From a checkpoint of a small multi-label image tagger.
Model: 6.5M parameters, 64-pixel images, norm layernorm, activation relu, depths [2, 2, 5, 2], widths [64, 128, 256, 512].
Rows from block 3 of a small multi-label image tagger, named by matrix and row number. Each number is 50 + 12 x the weight over its row's rms, rounded and kept within 0 to 99. All counts start at 0. After the name is the row's rms in percent of the matrix's.
After each channel's rows are labels from the 100 images, of 14848, where the channel reaches its highest value: "colour at peak" is the nearest of a few named colours to the mean colour under the peak. Only what is clearly more common there than usual is listed. The data: Sentinel-2 satellite tiles (TerraMesh). In brackets: how many of the 100, against the usual share in percent.
# conv: 3x3 conv (model.blocks.3.conv.weight, 128x128x3x3, each kernel summed), inputs 0-127

conv.26 061:61 54 61 54 53 98 59 64 52 57 69 58 57 44 36 46 51 47 53 58 99 48 52 60 57 46 48 47 45 56 56 48 51 58 83 55 54 46 62 49 63 53 60 56 74 57 54 60 52 67 62 52 54 51 44 56 56 59 62 60 52 45 51 79 57 52 57 63 46 71 62 69 50 52 57 54 64 55 50 54 44 57 56 54 64 57 71 52 57 54 54 57 58 57 45 69 64 58 71 45 49 45 53 60 71 51 56 55 58 60 52 45 71 65 47 50 63 67 63 38 62 51 65 55 57 61 67 58
colour at peak: brown (69 vs 37.2)

conv.63 119:43 61 73 66 35 48 46 55 64 46 49 55 62 48 48 35 60 53 64 60 58 49 22 33 49 59 52 42 53 57 52 41 54 60 56 54 64 45 73 45 60 64 48 50 53 11 59 54 54 50 65 60 39 60 65 62 60 63 40 54 64 59 44 57 64 42 52 56 51 40 28 59 22 61 55 66 46 60 64 72 70 74 65 62 59 56 48 57 65 56 62 64 63 56 51 57 54 54 56 57 41 61 62 59 56 37 34 49 51 24 58 51 59 43 60 57 65 70 58 54 36 45 54 57 58 61 65 12
colour at peak: pink (37 vs 9.3)

conv.86 104:43 53 42 48 51 55 62 52 59 66 61 53 53 53 45 28 65 67 62 58 64 54 52 57 51 55 58 62 53 50 62 57 50 56 32 58 49 42 56 36 49 43 49 62 42 47 59 62 12 55 61 59 48 65 68 55 54 52 82 62 60 00 55 54 29 59 41 63 33 64 50 53 38 57 59 60 62 56 59 56 32 53 56 27 44 59 60 45 57 73 53 55 63 71 69 67 56 53 26 55 39 57 42 59 67 28 56 53 41 61 56 49 61 54 54 42 40 68 63 52 69 52 54 52 65 45 61 57
colour at peak: brown (74 vs 37.2)

conv.90 081:38 55 56 53 44 41 65 52 45 69 44 38 68 48 70 80 58 51 46 69 43 57 31 67 65 61 63 36 65 57 48 63 43 60 48 66 68 65 63 74 41 73 49 60 67 78 48 50 64 51 55 46 64 48 50 52 58 63 43 53 48 45 60 60 62 43 77 52 69 40 57 78 54 45 41 46 44 53 54 49 51 62 46 65 49 59 53 56 53 57 53 64 36 53 74 49 54 37 57 65 71 62 36 41 48 66 55 65 51 62 47 60 47 64 59 61 45 52 57 80 56 75 35 64 48 35 45 58
colour at peak: grey (84 vs 26.5)

conv.71 136:54 61 80 55 61 54 51 64 50 57 81 55 71 57 54 35 61 49 69 74 55 57 53 50 31 49 32 60 43 60 48 59 44 44 50 47 58 54 56 47 52 31 52 61 69 47 56 50 31 59 62 73 47 59 61 61 53 45 51 45 63 62 51 60 31 49 66 68 06 63 69 46 56 65 65 47 64 51 41 53 35 58 46 49 64 45 59 59 60 41 63 64 54 52 47 52 66 72 44 62 49 35 39 41 58 69 58 51 72 68 63 62 57 58 62 45 33 60 54 53 59 49 65 73 43 46 56 64
colour at peak: black (66 vs 17.6)

conv.107 086:45 58 55 61 35 50 56 62 52 59 65 57 56 70 31 56 53 50 61 59 46 51 57 68 33 52 62 72 68 75 49 56 59 32 47 57 69 43 47 59 50 45 58 49 63 85 42 65 41 52 50 59 48 52 60 51 60 49 39 57 21 57 52 53 51 73 25 57 53 24 69 61 63 70 58 54 72 38 51 45 69 50 55 57 39 63 67 47 48 57 56 49 67 43 47 44 48 54 46 51 62 53 65 62 69 38 65 53 53 82 41 73 60 44 45 54 44 40 40 46 44 59 69 52 61 32 55 71
colour at peak: black (72 vs 17.6)

conv.80 113:51 48 23 55 29 59 61 60 55 57 54 60 50 50 40 59 44 39 47 73 66 45 75 28 55 27 77 63 50 47 66 57 57 50 62 49 68 54 59 57 49 47 61 50 66 61 61 46 52 60 48 43 63 53 56 65 57 49 67 54 51 26 57 62 55 59 26 60 65 68 64 70 56 00 62 54 55 50 55 52 51 33 47 43 39 61 58 59 53 39 45 35 57 47 64 62 58 46 54 35 62 47 60 55 59 26 59 42 58 65 25 40 60 45 31 65 60 50 47 51 47 54 55 47 44 55 51 51
colour at peak: black (68 vs 17.6)

conv.62 090:66 63 42 70 60 57 68 52 59 65 54 72 48 42 28 57 45 66 50 43 60 47 64 66 69 49 58 61 61 54 66 30 78 59 38 61 65 40 33 45 53 69 65 63 56 68 51 52 48 55 46 60 32 51 65 43 57 53 42 48 61 59 66 42 47 74 55 51 67 56 43 47 60 47 52 50 64 59 58 51 42 45 52 35 67 74 68 35 54 63 58 42 64 68 56 58 36 51 28 53 52 40 67 71 72 44 48 48 55 73 52 70 55 51 58 49 53 40 60 51 71 78 51 50 65 43 41 60
colour at peak: black (59 vs 17.6)

conv.118 046:64 55 72 41 53 71 42 62 53 76 82 56 57 59 59 57 58 59 57 53 91 52 40 58 57 50 40 47 56 70 56 56 74 46 60 62 61 53 49 57 60 44 45 67 69 68 59 56 39 33 56 64 68 45 46 47 65 48 70 55 52 67 58 68 51 44 61 55 58 41 54 50 62 59 59 64 57 51 61 58 57 63 63 59 67 53 57 39 48 49 64 69 47 64 29 60 53 53 49 49 48 52 64 55 60 71 63 48 73 66 60 53 67 55 42 50 64 53 45 52 68 65 71 58 68 53 74 52
colour at peak: brown (74 vs 37.2)

conv.119 109:62 57 39 61 32 54 47 52 60 57 44 60 51 48 38 62 39 61 63 66 59 56 60 56 61 55 72 56 51 54 62 52 57 65 47 38 52 42 56 52 65 65 73 56 44 54 54 45 33 57 21 53 59 59 73 59 56 58 50 63 65 40 49 48 19 53 39 55 49 72 65 67 55 30 68 59 61 54 10 55 65 27 58 61 38 13 63 60 63 57 55 52 66 54 65 41 50 45 39 45 58 61 54 42 65 45 57 64 52 57 51 42 57 54 74 74 44 52 61 56 60 57 54 52 59 48 63 57
colour at peak: pink (35 vs 9.3)

conv.51 091:34 63 60 57 27 53 51 56 65 50 53 47 54 43 46 62 60 67 58 65 46 61 54 20 55 73 46 64 49 47 52 60 49 33 59 29 73 46 51 59 35 58 59 51 57 51 63 52 47 43 58 46 58 57 51 56 56 59 49 44 80 62 56 45 50 68 29 69 37 76 40 48 28 64 55 63 57 54 49 61 57 64 43 59 64 42 64 59 67 37 59 49 49 64 72 54 52 53 52 52 65 49 57 48 64 51 66 64 59 40 33 71 51 46 38 55 68 58 50 28 48 81 62 70 61 76 43 43
colour at peak: pink (51 vs 9.3)

conv.100 084:56 73 63 49 46 43 49 57 58 61 56 64 49 63 70 61 70 46 81 49 43 70 47 37 56 38 61 52 42 60 61 49 50 32 76 55 56 57 60 50 64 51 49 69 57 48 52 49 72 47 51 43 71 65 52 50 51 52 56 60 60 47 53 39 76 47 40 52 61 57 66 47 75 41 62 68 42 50 51 58 60 67 42 68 54 41 62 45 58 36 49 49 50 23 45 46 56 48 78 65 54 57 58 73 61 66 60 62 60 48 55 24 46 53 81 67 75 62 54 51 54 44 34 41 52 40 50 62
colour at peak: pink (40 vs 9.3); white (34 vs 4.1)

conv.46 108:65 41 22 65 57 61 66 43 58 49 55 55 44 58 54 57 50 48 23 35 59 57 41 76 65 63 67 59 60 50 53 52 55 63 55 37 56 48 47 56 56 65 61 54 58 51 51 58 52 56 15 52 55 57 55 53 31 49 69 46 61 40 53 61 50 66 49 49 29 58 46 60 51 25 57 54 57 56 26 49 54 00 54 47 54 48 59 49 57 68 55 36 53 32 60 49 57 41 45 61 53 62 54 47 35 51 54 66 45 55 51 55 56 50 54 54 37 65 66 63 53 56 47 42 63 49 65 71
colour at peak: brown (68 vs 37.2)

conv.60 053:59 42 47 52 63 70 53 54 73 51 38 50 55 21 58 63 82 21 81 53 57 57 70 57 70 55 62 66 49 50 58 54 56 62 53 56 40 55 42 57 62 63 65 56 40 64 47 55 69 48 46 39 73 48 64 61 38 46 65 45 60 60 68 40 66 33 58 60 64 73 40 53 52 59 45 53 37 40 65 49 80 63 80 42 48 67 67 45 48 59 58 41 56 48 60 65 57 50 62 50 58 45 40 53 56 63 35 56 53 51 62 38 63 54 64 50 46 42 60 63 53 55 57 68 51 61 59 52
colour at peak: white (26 vs 4.1)

conv.81 125:57 36 66 52 37 58 51 62 55 63 52 59 53 43 21 55 47 54 28 61 54 40 77 66 49 62 58 46 55 40 55 59 50 62 49 53 67 50 65 53 62 41 55 64 53 64 60 54 29 51 67 55 27 68 48 52 78 49 50 60 50 39 74 48 42 66 52 58 70 62 70 53 63 59 70 56 73 47 59 60 79 55 59 49 62 50 58 48 61 66 52 56 67 64 67 58 38 51 50 49 55 45 56 58 53 36 49 29 52 36 45 68 51 37 63 57 54 48 37 52 62 57 78 60 53 85 63 49
colour at peak: black (50 vs 17.6)

conv.52 100:52 49 58 67 81 60 72 41 62 13 57 39 57 61 69 66 62 33 52 46 62 45 54 81 53 58 29 35 40 58 39 40 48 66 50 68 49 71 55 57 58 57 60 19 58 36 28 45 71 61 52 50 47 54 55 60 51 55 55 52 54 40 63 60 69 37 83 59 55 42 39 57 61 52 45 45 51 53 59 51 50 62 47 67 54 53 49 53 54 56 56 67 50 54 45 46 60 50 57 62 57 56 55 44 50 67 49 79 64 39 61 56 61 67 62 65 62 67 63 60 45 40 58 46 48 42 60 42
colour at peak: pink (46 vs 9.3)

conv.37 079:55 13 47 55 42 48 46 60 70 59 51 58 53 59 48 63 33 22 24 59 46 02 43 63 62 57 61 65 61 60 50 57 65 32 57 62 41 61 46 67 51 58 55 61 65 73 38 58 45 59 60 45 63 61 54 45 43 48 62 35 34 67 64 63 55 64 47 57 72 42 41 41 52 67 61 50 50 57 57 66 77 57 56 52 39 65 45 56 63 56 63 54 52 48 44 66 54 60 51 71 63 54 57 64 54 29 59 51 58 50 61 49 55 59 47 58 57 63 48 60 33 59 47 45 50 40 50 62
colour at peak: black (48 vs 17.6)

conv.20 068:38 86 58 57 54 34 46 49 50 64 46 50 71 47 79 57 59 61 68 43 34 49 54 52 50 48 61 70 70 43 44 64 39 73 63 65 71 45 72 59 44 54 45 54 51 66 57 36 55 31 37 44 52 59 49 36 61 43 45 55 55 60 47 49 55 50 51 49 76 52 57 52 65 60 50 48 51 44 59 46 68 67 54 71 46 48 46 76 36 36 61 56 62 34 42 41 58 54 54 65 54 62 62 64 75 71 51 55 39 49 61 48 60 60 67 57 45 56 67 33 50 69 39 49 66 25 38 35
colour at peak: grey (69 vs 26.5)

conv.41 077:59 57 42 51 64 13 55 58 45 67 48 54 48 57 57 55 56 60 57 50 18 72 56 62 51 56 59 73 60 62 59 71 63 64 33 46 51 50 53 55 47 50 57 55 36 55 56 33 50 14 60 45 38 51 58 50 49 60 78 51 63 44 44 08 52 48 57 56 65 69 60 54 57 57 67 48 56 54 61 42 24 60 48 51 51 49 54 55 51 56 52 55 53 61 64 62 69 47 42 55 66 54 50 52 51 63 40 63 60 48 59 70 66 55 56 54 44 46 65 37 53 67 51 54 47 58 19 32
colour at peak: brown (71 vs 37.2)

conv.126 128:63 58 57 57 58 47 36 50 56 63 17 59 51 66 60 34 61 45 58 55 46 62 41 47 62 57 54 41 56 48 55 53 49 58 45 58 58 50 54 00 56 60 70 66 00 44 57 61 60 42 56 51 55 58 61 52 52 61 58 62 58 56 45 08 64 55 54 55 52 59 47 59 33 55 52 52 47 49 52 57 53 51 47 57 56 50 48 55 45 59 61 62 51 48 37 54 60 53 62 53 08 65 51 45 45 67 52 46 56 44 55 42 43 65 54 57 53 64 54 51 51 48 32 44 52 56 62 46
colour at peak: pink (27 vs 9.3)

conv.78 085:49 23 64 44 35 48 62 55 47 86 60 58 60 50 46 34 22 31 61 66 49 62 63 67 47 48 47 52 54 54 54 59 52 63 54 65 53 40 57 55 63 55 52 50 56 56 31 54 10 53 54 74 64 58 40 57 50 60 48 61 62 63 51 50 33 23 49 61 56 52 71 73 58 53 50 55 57 65 64 54 37 51 57 71 57 42 58 50 55 38 64 39 55 53 54 53 44 71 39 33 48 44 49 53 47 20 54 61 58 60 58 48 67 58 62 52 29 50 53 60 64 52 55 75 48 60 59 60
colour at peak: pink (27 vs 9.3)

conv.7 095:60 64 76 54 58 62 56 79 60 59 56 61 45 70 68 60 56 72 67 57 54 48 40 51 44 53 47 57 73 40 69 44 62 25 46 61 36 74 48 46 43 63 55 62 52 44 52 58 57 61 58 54 53 60 58 46 62 67 41 44 59 64 66 55 49 59 69 46 44 58 49 31 43 66 53 54 71 54 49 73 53 74 49 67 50 61 66 68 70 66 50 61 49 59 35 58 63 58 61 62 49 68 61 51 56 57 48 40 57 58 61 66 58 54 45 60 51 64 57 59 31 58 73 72 53 27 53 37
colour at peak: black (38 vs 17.6)

conv.85 163:58 61 62 58 62 53 61 69 59 62 59 52 66 62 54 63 56 57 66 56 54 63 68 61 51 46 56 53 52 39 69 62 69 40 50 56 52 54 60 64 67 65 56 68 63 71 52 45 52 52 60 64 68 56 47 59 65 55 43 56 55 64 71 67 64 31 58 65 57 61 75 61 56 46 55 74 63 48 67 60 56 65 51 70 62 69 66 54 55 55 56 60 47 65 58 56 54 46 49 51 59 66 69 69 62 62 56 69 57 78 63 46 63 51 46 67 59 54 68 66 51 60 56 60 76 46 65 69
colour at peak: black (55 vs 17.6)