From a checkpoint of a small multi-label image tagger: 64-pixel images, arch vgg.
Rows from block 6 of a small multi-label image tagger, named by matrix and row number. Each number is 500 + 40 x the weight over its row's rms, rounded and kept within 0 to 999. All counts start at 0. Numbers have three digits each.
After each channel's rows are labels from the 100 images, of 14848, where the channel reaches its highest value: "lies over" is the class under the peak; "place" is the part of the image that holds the peak. Only what is clearly more common there than usual is listed. The data: Sentinel-2 satellite tiles (TerraMesh). In brackets: how many of the 100.
# conv: 3x3 conv (model.blocks.6.conv.weight, 256x256x3x3, each kernel summed), inputs 0-85

conv.117:439536528541559513563488537479489486504586536459510560484498493526503515515501503517541528548525455506482545510547512486466521453541602497553537515503544522477473551539447444527532556534594483525539576535529449500549574525543564456473562467575485488475489565
lies over: trees (43)
place: bottom right (40); top right (33)

conv.153:563515520517502479557521518500540507494480506544521585535491439512463546517461522490582528522541526499523555517444502483503554496526509547554530573542572519504477491513508505549502539553480451532536412494461477512585592576463503493414446524570416490494570480
lies over: built area (27)
place: bottom right (74)

conv.236:524583525535498525547502491510473503492559470466491545540440490522459570531515529520579516569547589545492552524509474502491503439554521588545481507575544458559518546540450525510514549502583495543499519485549500545485512457564542548487550514534502514546510528
lies over: trees (53)
place: bottom left (85)

conv.113:572484477573576457451545587539574506506498568526562575516514559519549558560568540537461544510519486531556503537504526541519501541504490462549458547494543562524526583522540527531525472526495509481521520557533506497546467485579526528532558528514540557544540500
lies over: crops (43)
place: top left (52)

conv.10:532558525495499539576520578485445486511516497563500529524459483577501502476550502479477489521589521505462526385491517496471560545454536588494524516535519538536531520476505522523515497503544553550425471489480558474468575499524546533535537562542458487567511534
lies over: water (64)
place: bottom right (52)

conv.17:517516470513479536454543551518492589591554518497569546566531498530492538490525578523527552534545565519447561528577515462534473511554517426493564524539533502489525552558504451493491570514513506563505482520502548598511560497526485565532554547558483541488505475
lies over: crops (62)
place: bottom right (35)

conv.120:515545490533504524426513512576496521471514558496496568559511531558503507551531544483436531559496467437489514487495487422533513412541534505556514498531528531544484435524516526451492459379546527543535520504558473487516517517490536516550536506527533490469551567
lies over: rangeland (50)
place: top right (48)

conv.89:535552561539589518459531525512552448508511498491527526536487559504526501527462520566469549561462450464582529536518527502528499520509489474545509534498490510530525507569552556541503538470531492564578551499499468446484548486469555560582526548488497509561537467
lies over: rangeland (45)
place: bottom left (34)

conv.4:506516553502570531518595530493528522499522484497478523507514519613558518507486511535502545542525518472542467521507467484522529472552546525481587504553511559499562544513527524567523530469488518577533563525484535493562559537502530467520479521497502501503482511
lies over: trees (43)
place: bottom right (52); bottom left (38)

conv.132:513481516497541542511544558476570463483584549492518508448547528513529522522496540502592483521518476515490538463536532527516519466465502486546519544511485567549503487498447557477505551566464441452506552560523499505539549554609554569561577520530495552498553491
lies over: water (37)
place: top left (47)

conv.21:550520580504518545563531484530566495564488500516531533500523523487607472502489528427447528525539550534538514480507531532536554519515543504525518537526555417497574457495518548525553437486578539480562553469475511526462508571545492524552496520532601540527487521
lies over: crops (49)
place: bottom right (33)

conv.190:504557548538520478579465547457520549521578515465442490552472463530503543523497525560579558524553591510504532558531518522549504536501508474506485509496571496555548538493487518486535539513435524506520514516509550561554498492583509555498543555544476535415524480
lies over: crops (61)
place: bottom left (68)

conv.52:544506552549511535537510488579534521440489510484508438542486521486535444516513466522509523552537476367459559575539540528508455476458526556539574566492455523514507502475550549529545557545458489432476553504506553499464571551493472527518517508470456557524492515
lies over: clouds (36); snow or ice (36)
place: bottom right (43)

conv.57:502538456444513523476448518512553564573523540563511517588477498515550585547497527561533525501474536525543500559493540519500547517517557516540479433525499523503573524526551559550499525508485565572528523479551466534526462507503572525530483527471534557513510502
lies over: snow or ice (70)
place: bottom right (64)

conv.72:501495507531547553544593433532448504515490474545484460474499481492497507560468492580544542535511532549493535524534478575494503492553461484536541553439497577503517518513570487544467552545427571470511511517476487526498504462469519517477487577505533519470537537
lies over: snow or ice (48); clouds (36)
place: top right (33)

conv.240:524597494539539535465477491501541541560479539528464497524529521556550538542437520531521501470452565474507547530506562581569503559584495558502529494509580595471487571543515601487548455554485522486427549515512519502489533543550549513516472492580515577579529477
lies over: water (32)
place: bottom right (35)

conv.159:502508494608556502477496560552577577415481563544479483532523525494526451539545532511521487526530471471566540540500561515501482529533509480567501550558461595520461542471497431536515529504577480512544470528508551513533502504517537524470485494471497398421530512
lies over: built area (52)
place: top left (48)

conv.235:491519506451511529468519523514577540518537485488547530546527558530440617426478503510517461466465493525538523542535565529485431496531572530508544531453472489553563568535508507539489517508539509573527510509526553532529506567491548547510436434480519529527490491
lies over: clouds (52)
place: top right (43)

conv.106:544534535466512557543502559465517531485565424499469506512563507540526571471547533489538441535517539559564527431493509527513488525538540529487528494496500545515540582510517568570555572489585467465513533539509520518472545436484574563536556527536519488567529554
lies over: crops (61)
place: bottom right (77)

conv.174:536526505483433509497513555503433501564504516506534546535506509457501518523483518553549483516449522552497552492466568453506550377517531473532541544574513475517497539500540496481474547500491530479473535558584542534487485541448497546577503492513496504519501527
lies over: trees (46)
place: bottom left (55)

conv.90:522545545508580474567519541486501464519542444489512475514518513491511371544536526554575550508418537477499489552487478530501495460481535558508520542552488536445484423514488521556562504544507455520556566446499497531554497499508435552545543509520484468529514464
lies over: water (32)
place: bottom right (38)

conv.46:465579537546544510511524533484527510526580481444519522522558528598500595498517535556551529581538497523494489491527626560561570522535522542464523533518541536544476582556548524559516541535473495492583521497520477504550476537562534488528518529561521490492555512
lies over: water (43)
place: top left (33)

conv.185:526519549508556549478480517557534562591539552531582555573514536565573469545559524549570522561531509583546489486547489534508521501544516537525510507476510550550537528463583558534503538481490475528470572519485476510541520493545520499571493592529520521545485558
lies over: water (29)
place: bottom right (34)

conv.98:510509506543486475554506483533503517520517544533567513528519557489498526545367557526464531521477453443519505521468531508503511516551483519555488525528480531542511467513539523500537480524509485489514499570459513545549521468499532499440534548518486513517530479
lies over: built area (26)
place: bottom right (32)

conv.28:464417577520539556534528481549519470473535533505526568512499564511544521521505534493568460504489503482503478516539537507466409528445550533508530551490432500527571534526514455576471570518555493519522528558513537486513511537517523515474516471449555530530531593
lies over: clouds (47)
place: top left (36)

conv.141:532535500489490466517546546507472531593501505517494580485529531474476485510540542497549482498486463547537526523558486473463568518523504498447458541487504480521477498506592476552494518463469599540483462498547507537494511487578531466451503567460560535555453560
lies over: crops (50)
place: bottom right (46)

conv.136:423481408536488525491495484572554548565497545525494505555539579544541494543525560536594552579511507516541500590548540452493603531519519482548516505472511500549572552515477548529486549469562504520552540584457497478580490587530511540538427497505544463521494544
lies over: trees (52)
place: top left (49)

conv.231:474524507490513531502520517544520531509588566537516515497578554462584491515636534487502552529513518513561528569525544458504477574546559509507534525502471508463445516492531549555502558523468522454584550525563532588510484545535532491536565559516570532532542488
lies over: water (57)
place: top left (43)

conv.0:450478519537519514545521501508514519494545562462522523492528504501544528435525512412425520519487547487531551542538427525506511576496524491501526502399556540456516503526452488539518510538551498516528520503470456520520522478591564555486545485540528493445502550
lies over: water (30)
place: bottom right (33)

conv.126:514501500560525459465551440477502532530529514543511385498487517585527550431519512516502491526451557537532488498488544538545566554496490508521512535483521552421515541522481502487514573508493476441516554471531432559507554509553534493469546495497503533538479490
lies over: trees (52)
place: bottom right (34)

conv.6:543537544550524519547540589498460496487503562471486546533522510485479514496499536515547550533481551542488492451468569487474574513527508557559497516535542563575520529587477540481501479480469534530505601511484519505574500498572501516433546572546509543490561462
lies over: trees (45); crops (38)
place: top left (46)

conv.254:519517558467537545512550518482469511537520495540497490506549531520512582496503532476496592531528588553544507493509496545532579577456503475455463470515543530510567593523545515497511494546508488539482532492399479495560472555573504498498478518518516524504520541
lies over: water (32)
place: bottom right (40)

conv.197:535493563513508536512543506511477527502560503533475430493546485574463536503515483486527531586562529507586456507478567462561570542533548548486538535530475511538484562487530498514529537584508538524565570491551536499546501502493531537522569588519449456522513522
lies over: water (75)
place: bottom right (32); bottom centre (25)

conv.207:472526496535543549475548498569552493437520504537438504461536554542503512538482501551503569497565497496494486473539546592532523548493449446441525473496516520507559563501544402455492535554581461517550508545411477450488475552573557515439507484546531429496449524
lies over: clouds (29)
place: bottom right (37)

conv.18:530484549537547571539494524505460528535580504463604545550509494473562538540512494529540502504546512489505594535576443519527513514501533536535510522484561530509541540517453415521501522513469505436527551536538540508505452517492536537559491476523523495511539542
lies over: crops (37)
place: top right (53)

conv.143:491486506443518511554493531563514456497501480521560553470528490559508508523527498509524401524385511557500527481488571504495530521493497506549558521579501533451549510490546500499485476516494406490496560523486520470415479477559566552529538416556449507522483530
lies over: trees (55)
place: bottom right (40)

conv.129:522523511522492523507485499516537586558502502436459526523494511554543499528498528505520502507544540529486520498534460550517568577566440557530531504463552508517520529585476493528479520462538603519468562524558529525463436517524524551482479540526495542542486506
lies over: water (70)
place: bottom left (39)

conv.14:538515559429452504601445530469389547492579535476503524522505499527488529421487572477398465436555502564483552537583435568540491523468471507584512526514504498495542495552485500509577422580564489530444556482543529501549519504474540486578475517536506492504456472
lies over: crops (38); built area (32)
place: bottom right (48)

conv.77:542509521518492565470495533515529547521457487481525507609466498525595458516588492541518539539597574582495580489579532538547471423515574514584530511490567450457517515490455440506471479496567553512563496459560561522526513501457545526490537533520522505506538574
lies over: crops (76)
place: top left (59)

conv.241:473456486508535523511575481536484533439545493521524436549472528572526520516524498526582487512469480556465485546487559569562437512491530515521549511393522585541549529505533434537457541583492511531485539513530534456458562480504507541548545451513485481520467541
lies over: clouds (71)
place: top left (37)

conv.160:499548520496555526565479480506544419527543530551512451500523517591543399492515485543599497516494553575483523502539516553538568561554543496516494502503548522434468465536523495483511394575576574461503511487530457550464522488539543443536548495489575469587518528
lies over: rangeland (66)
place: top right (37)

conv.146:470515510521534493395526525521445545547514552554565552548536500535507522471531521501369538495543520512525505548520493511521534400511518537550559503548523534543513450491542498534572493514550506527515551544564506560517570570479487522504576548515531513472487517
lies over: crops (52)
place: top right (36); top centre (28)

conv.169:523504528548523555495579555540524459476494536525493443528528513581438517487454494519508511502476552580557479505494564529478523577492557549567435508447519532512509572495533477523494580482589516539558517523532466545508496484549552552523491572460484517507553507
lies over: trees (69)
place: bottom right (40)

conv.122:530503489541551510501562474552540549566535535542515537566518526573529590551501534529557532570527527574507519508530559527518560526510540534523497541537545557559562532534526548566543515532472478515504555538518511526546472548547533584535505541571515480570527493
lies over: trees (53)
place: bottom right (33); bottom centre (26)

conv.71:499526545526541451522512497541530558542529584527495535560541512551521572565482538508557528520556537524515538513512500578543552535542564545515545550534516538580578528537522582569507490523534533531502514521493536541544473506541549576576504553530478508518546481
lies over: water (52)
place: bottom left (36)

conv.167:561465511494455478485462554465479494513543521517543491564460477472545507444535534476464514518568508536547510509600503550580472529417539556564487512493494479547566477466520489529483481545536531572475566536529545506501544553530540540523510497484557548505509524
lies over: clouds (27)
place: bottom left (41)

conv.183:525524498523450479506482544476546583536506525490526492559535550508494561507490597525492488550542469476534503486482527492566470575502583503511526502518477507543551570553514524523556522530537610525528456516429520553511385492535509508537462549504575521562575539
lies over: crops (61)
place: top left (46)

conv.125:539545424477470480530512519545572553551503561540482548505503548547467544488458585462509463519361548544503519491435496479573505469534511468528454483494549535559513536484483550543501416436490516487537483529535521503528474514498508517543458504522515472519556491
lies over: trees (68)
place: bottom right (46)

conv.39:451447508571522536529559532540540516507549501453499568531551505470538569579536552553545537577495513578521527491486530548524472539537560496569495526565532501544505471493517497506473475513472465586531532528542547493608402490533543537543500476540493477469553556
lies over: crops (37)
place: bottom right (38)

conv.249:490536538523482501475544553531503514466488537499475539567491519457515498517468562542510551540537573451537511487550517496523519505537507492520480470548484423528571539510490526530498479523537562555497527515509500518519536581594445601480525531533554543511505512
lies over: crops (83)
place: bottom left (43); bottom right (34)

conv.114:554480458536519544554554528537551439475534533590464549521505480545552514578508521508521487527491558485476481493494543517509512504489482553550495516516522505491502491547527553468509543529527479538493555498501546500533522490520465493511553531534530506533519521
lies over: water (92)
place: bottom right (34)

conv.79:530495538552581493534535528589538510443496502494533521573468511491486535543526482539532510500465510532461554562508540528470492487446538518449555527429505591526481552507563531466508559521527461486473556495539531510474436516495518568534533532523509556542511500
lies over: crops (39)
place: bottom right (51)

conv.148:532513469547515502543613505492543516431542524536464504530509531486482497544556544480525454535544524541476536552473514600497560503500530496528532495591501515527555473520512549506511448554476470531544539478481615458515474504523582553525494435486514480490517494
lies over: trees (41)
place: bottom right (36); top right (36)

conv.155:528472500498523572505522503479456534535522515464581456528535469487502520511505529516503540525557509556492458457554589506521514553451476549522473565526497601533481569544502479506535566542475504520567513469570540543532577481585519507519516495523516529526477494
lies over: snow or ice (65)
place: bottom left (43); bottom right (33)

conv.128:509468536508511474492566516474512478500531501517581540551523512545538541542480502538564555528455595525534511519522511495511547528518544526470492543511567524553514463559523526546538534483453481582513459514525444513504514507542508502527529480597501543546516478
lies over: water (45)
place: bottom right (55)

conv.217:524546535526472499488560510497363477529527574557470520532543476491484536462472524470486495504483496526470541585459490459495515502557530545490556559534500530544475531494497490513485514462506584558535509521562493465497521477515451552518536499530486474447528553
lies over: built area (31)
place: top right (35); top left (32)

conv.131:511551501493533472590496552484504507537511491564531560489497536540500494483530532499566542553558488476523504488525470522523546500526510531572563478509463528561568446514482573489564509557528508587511444493527568512539554510475539502564524520539538557525544486
lies over: water (30)
place: bottom right (43)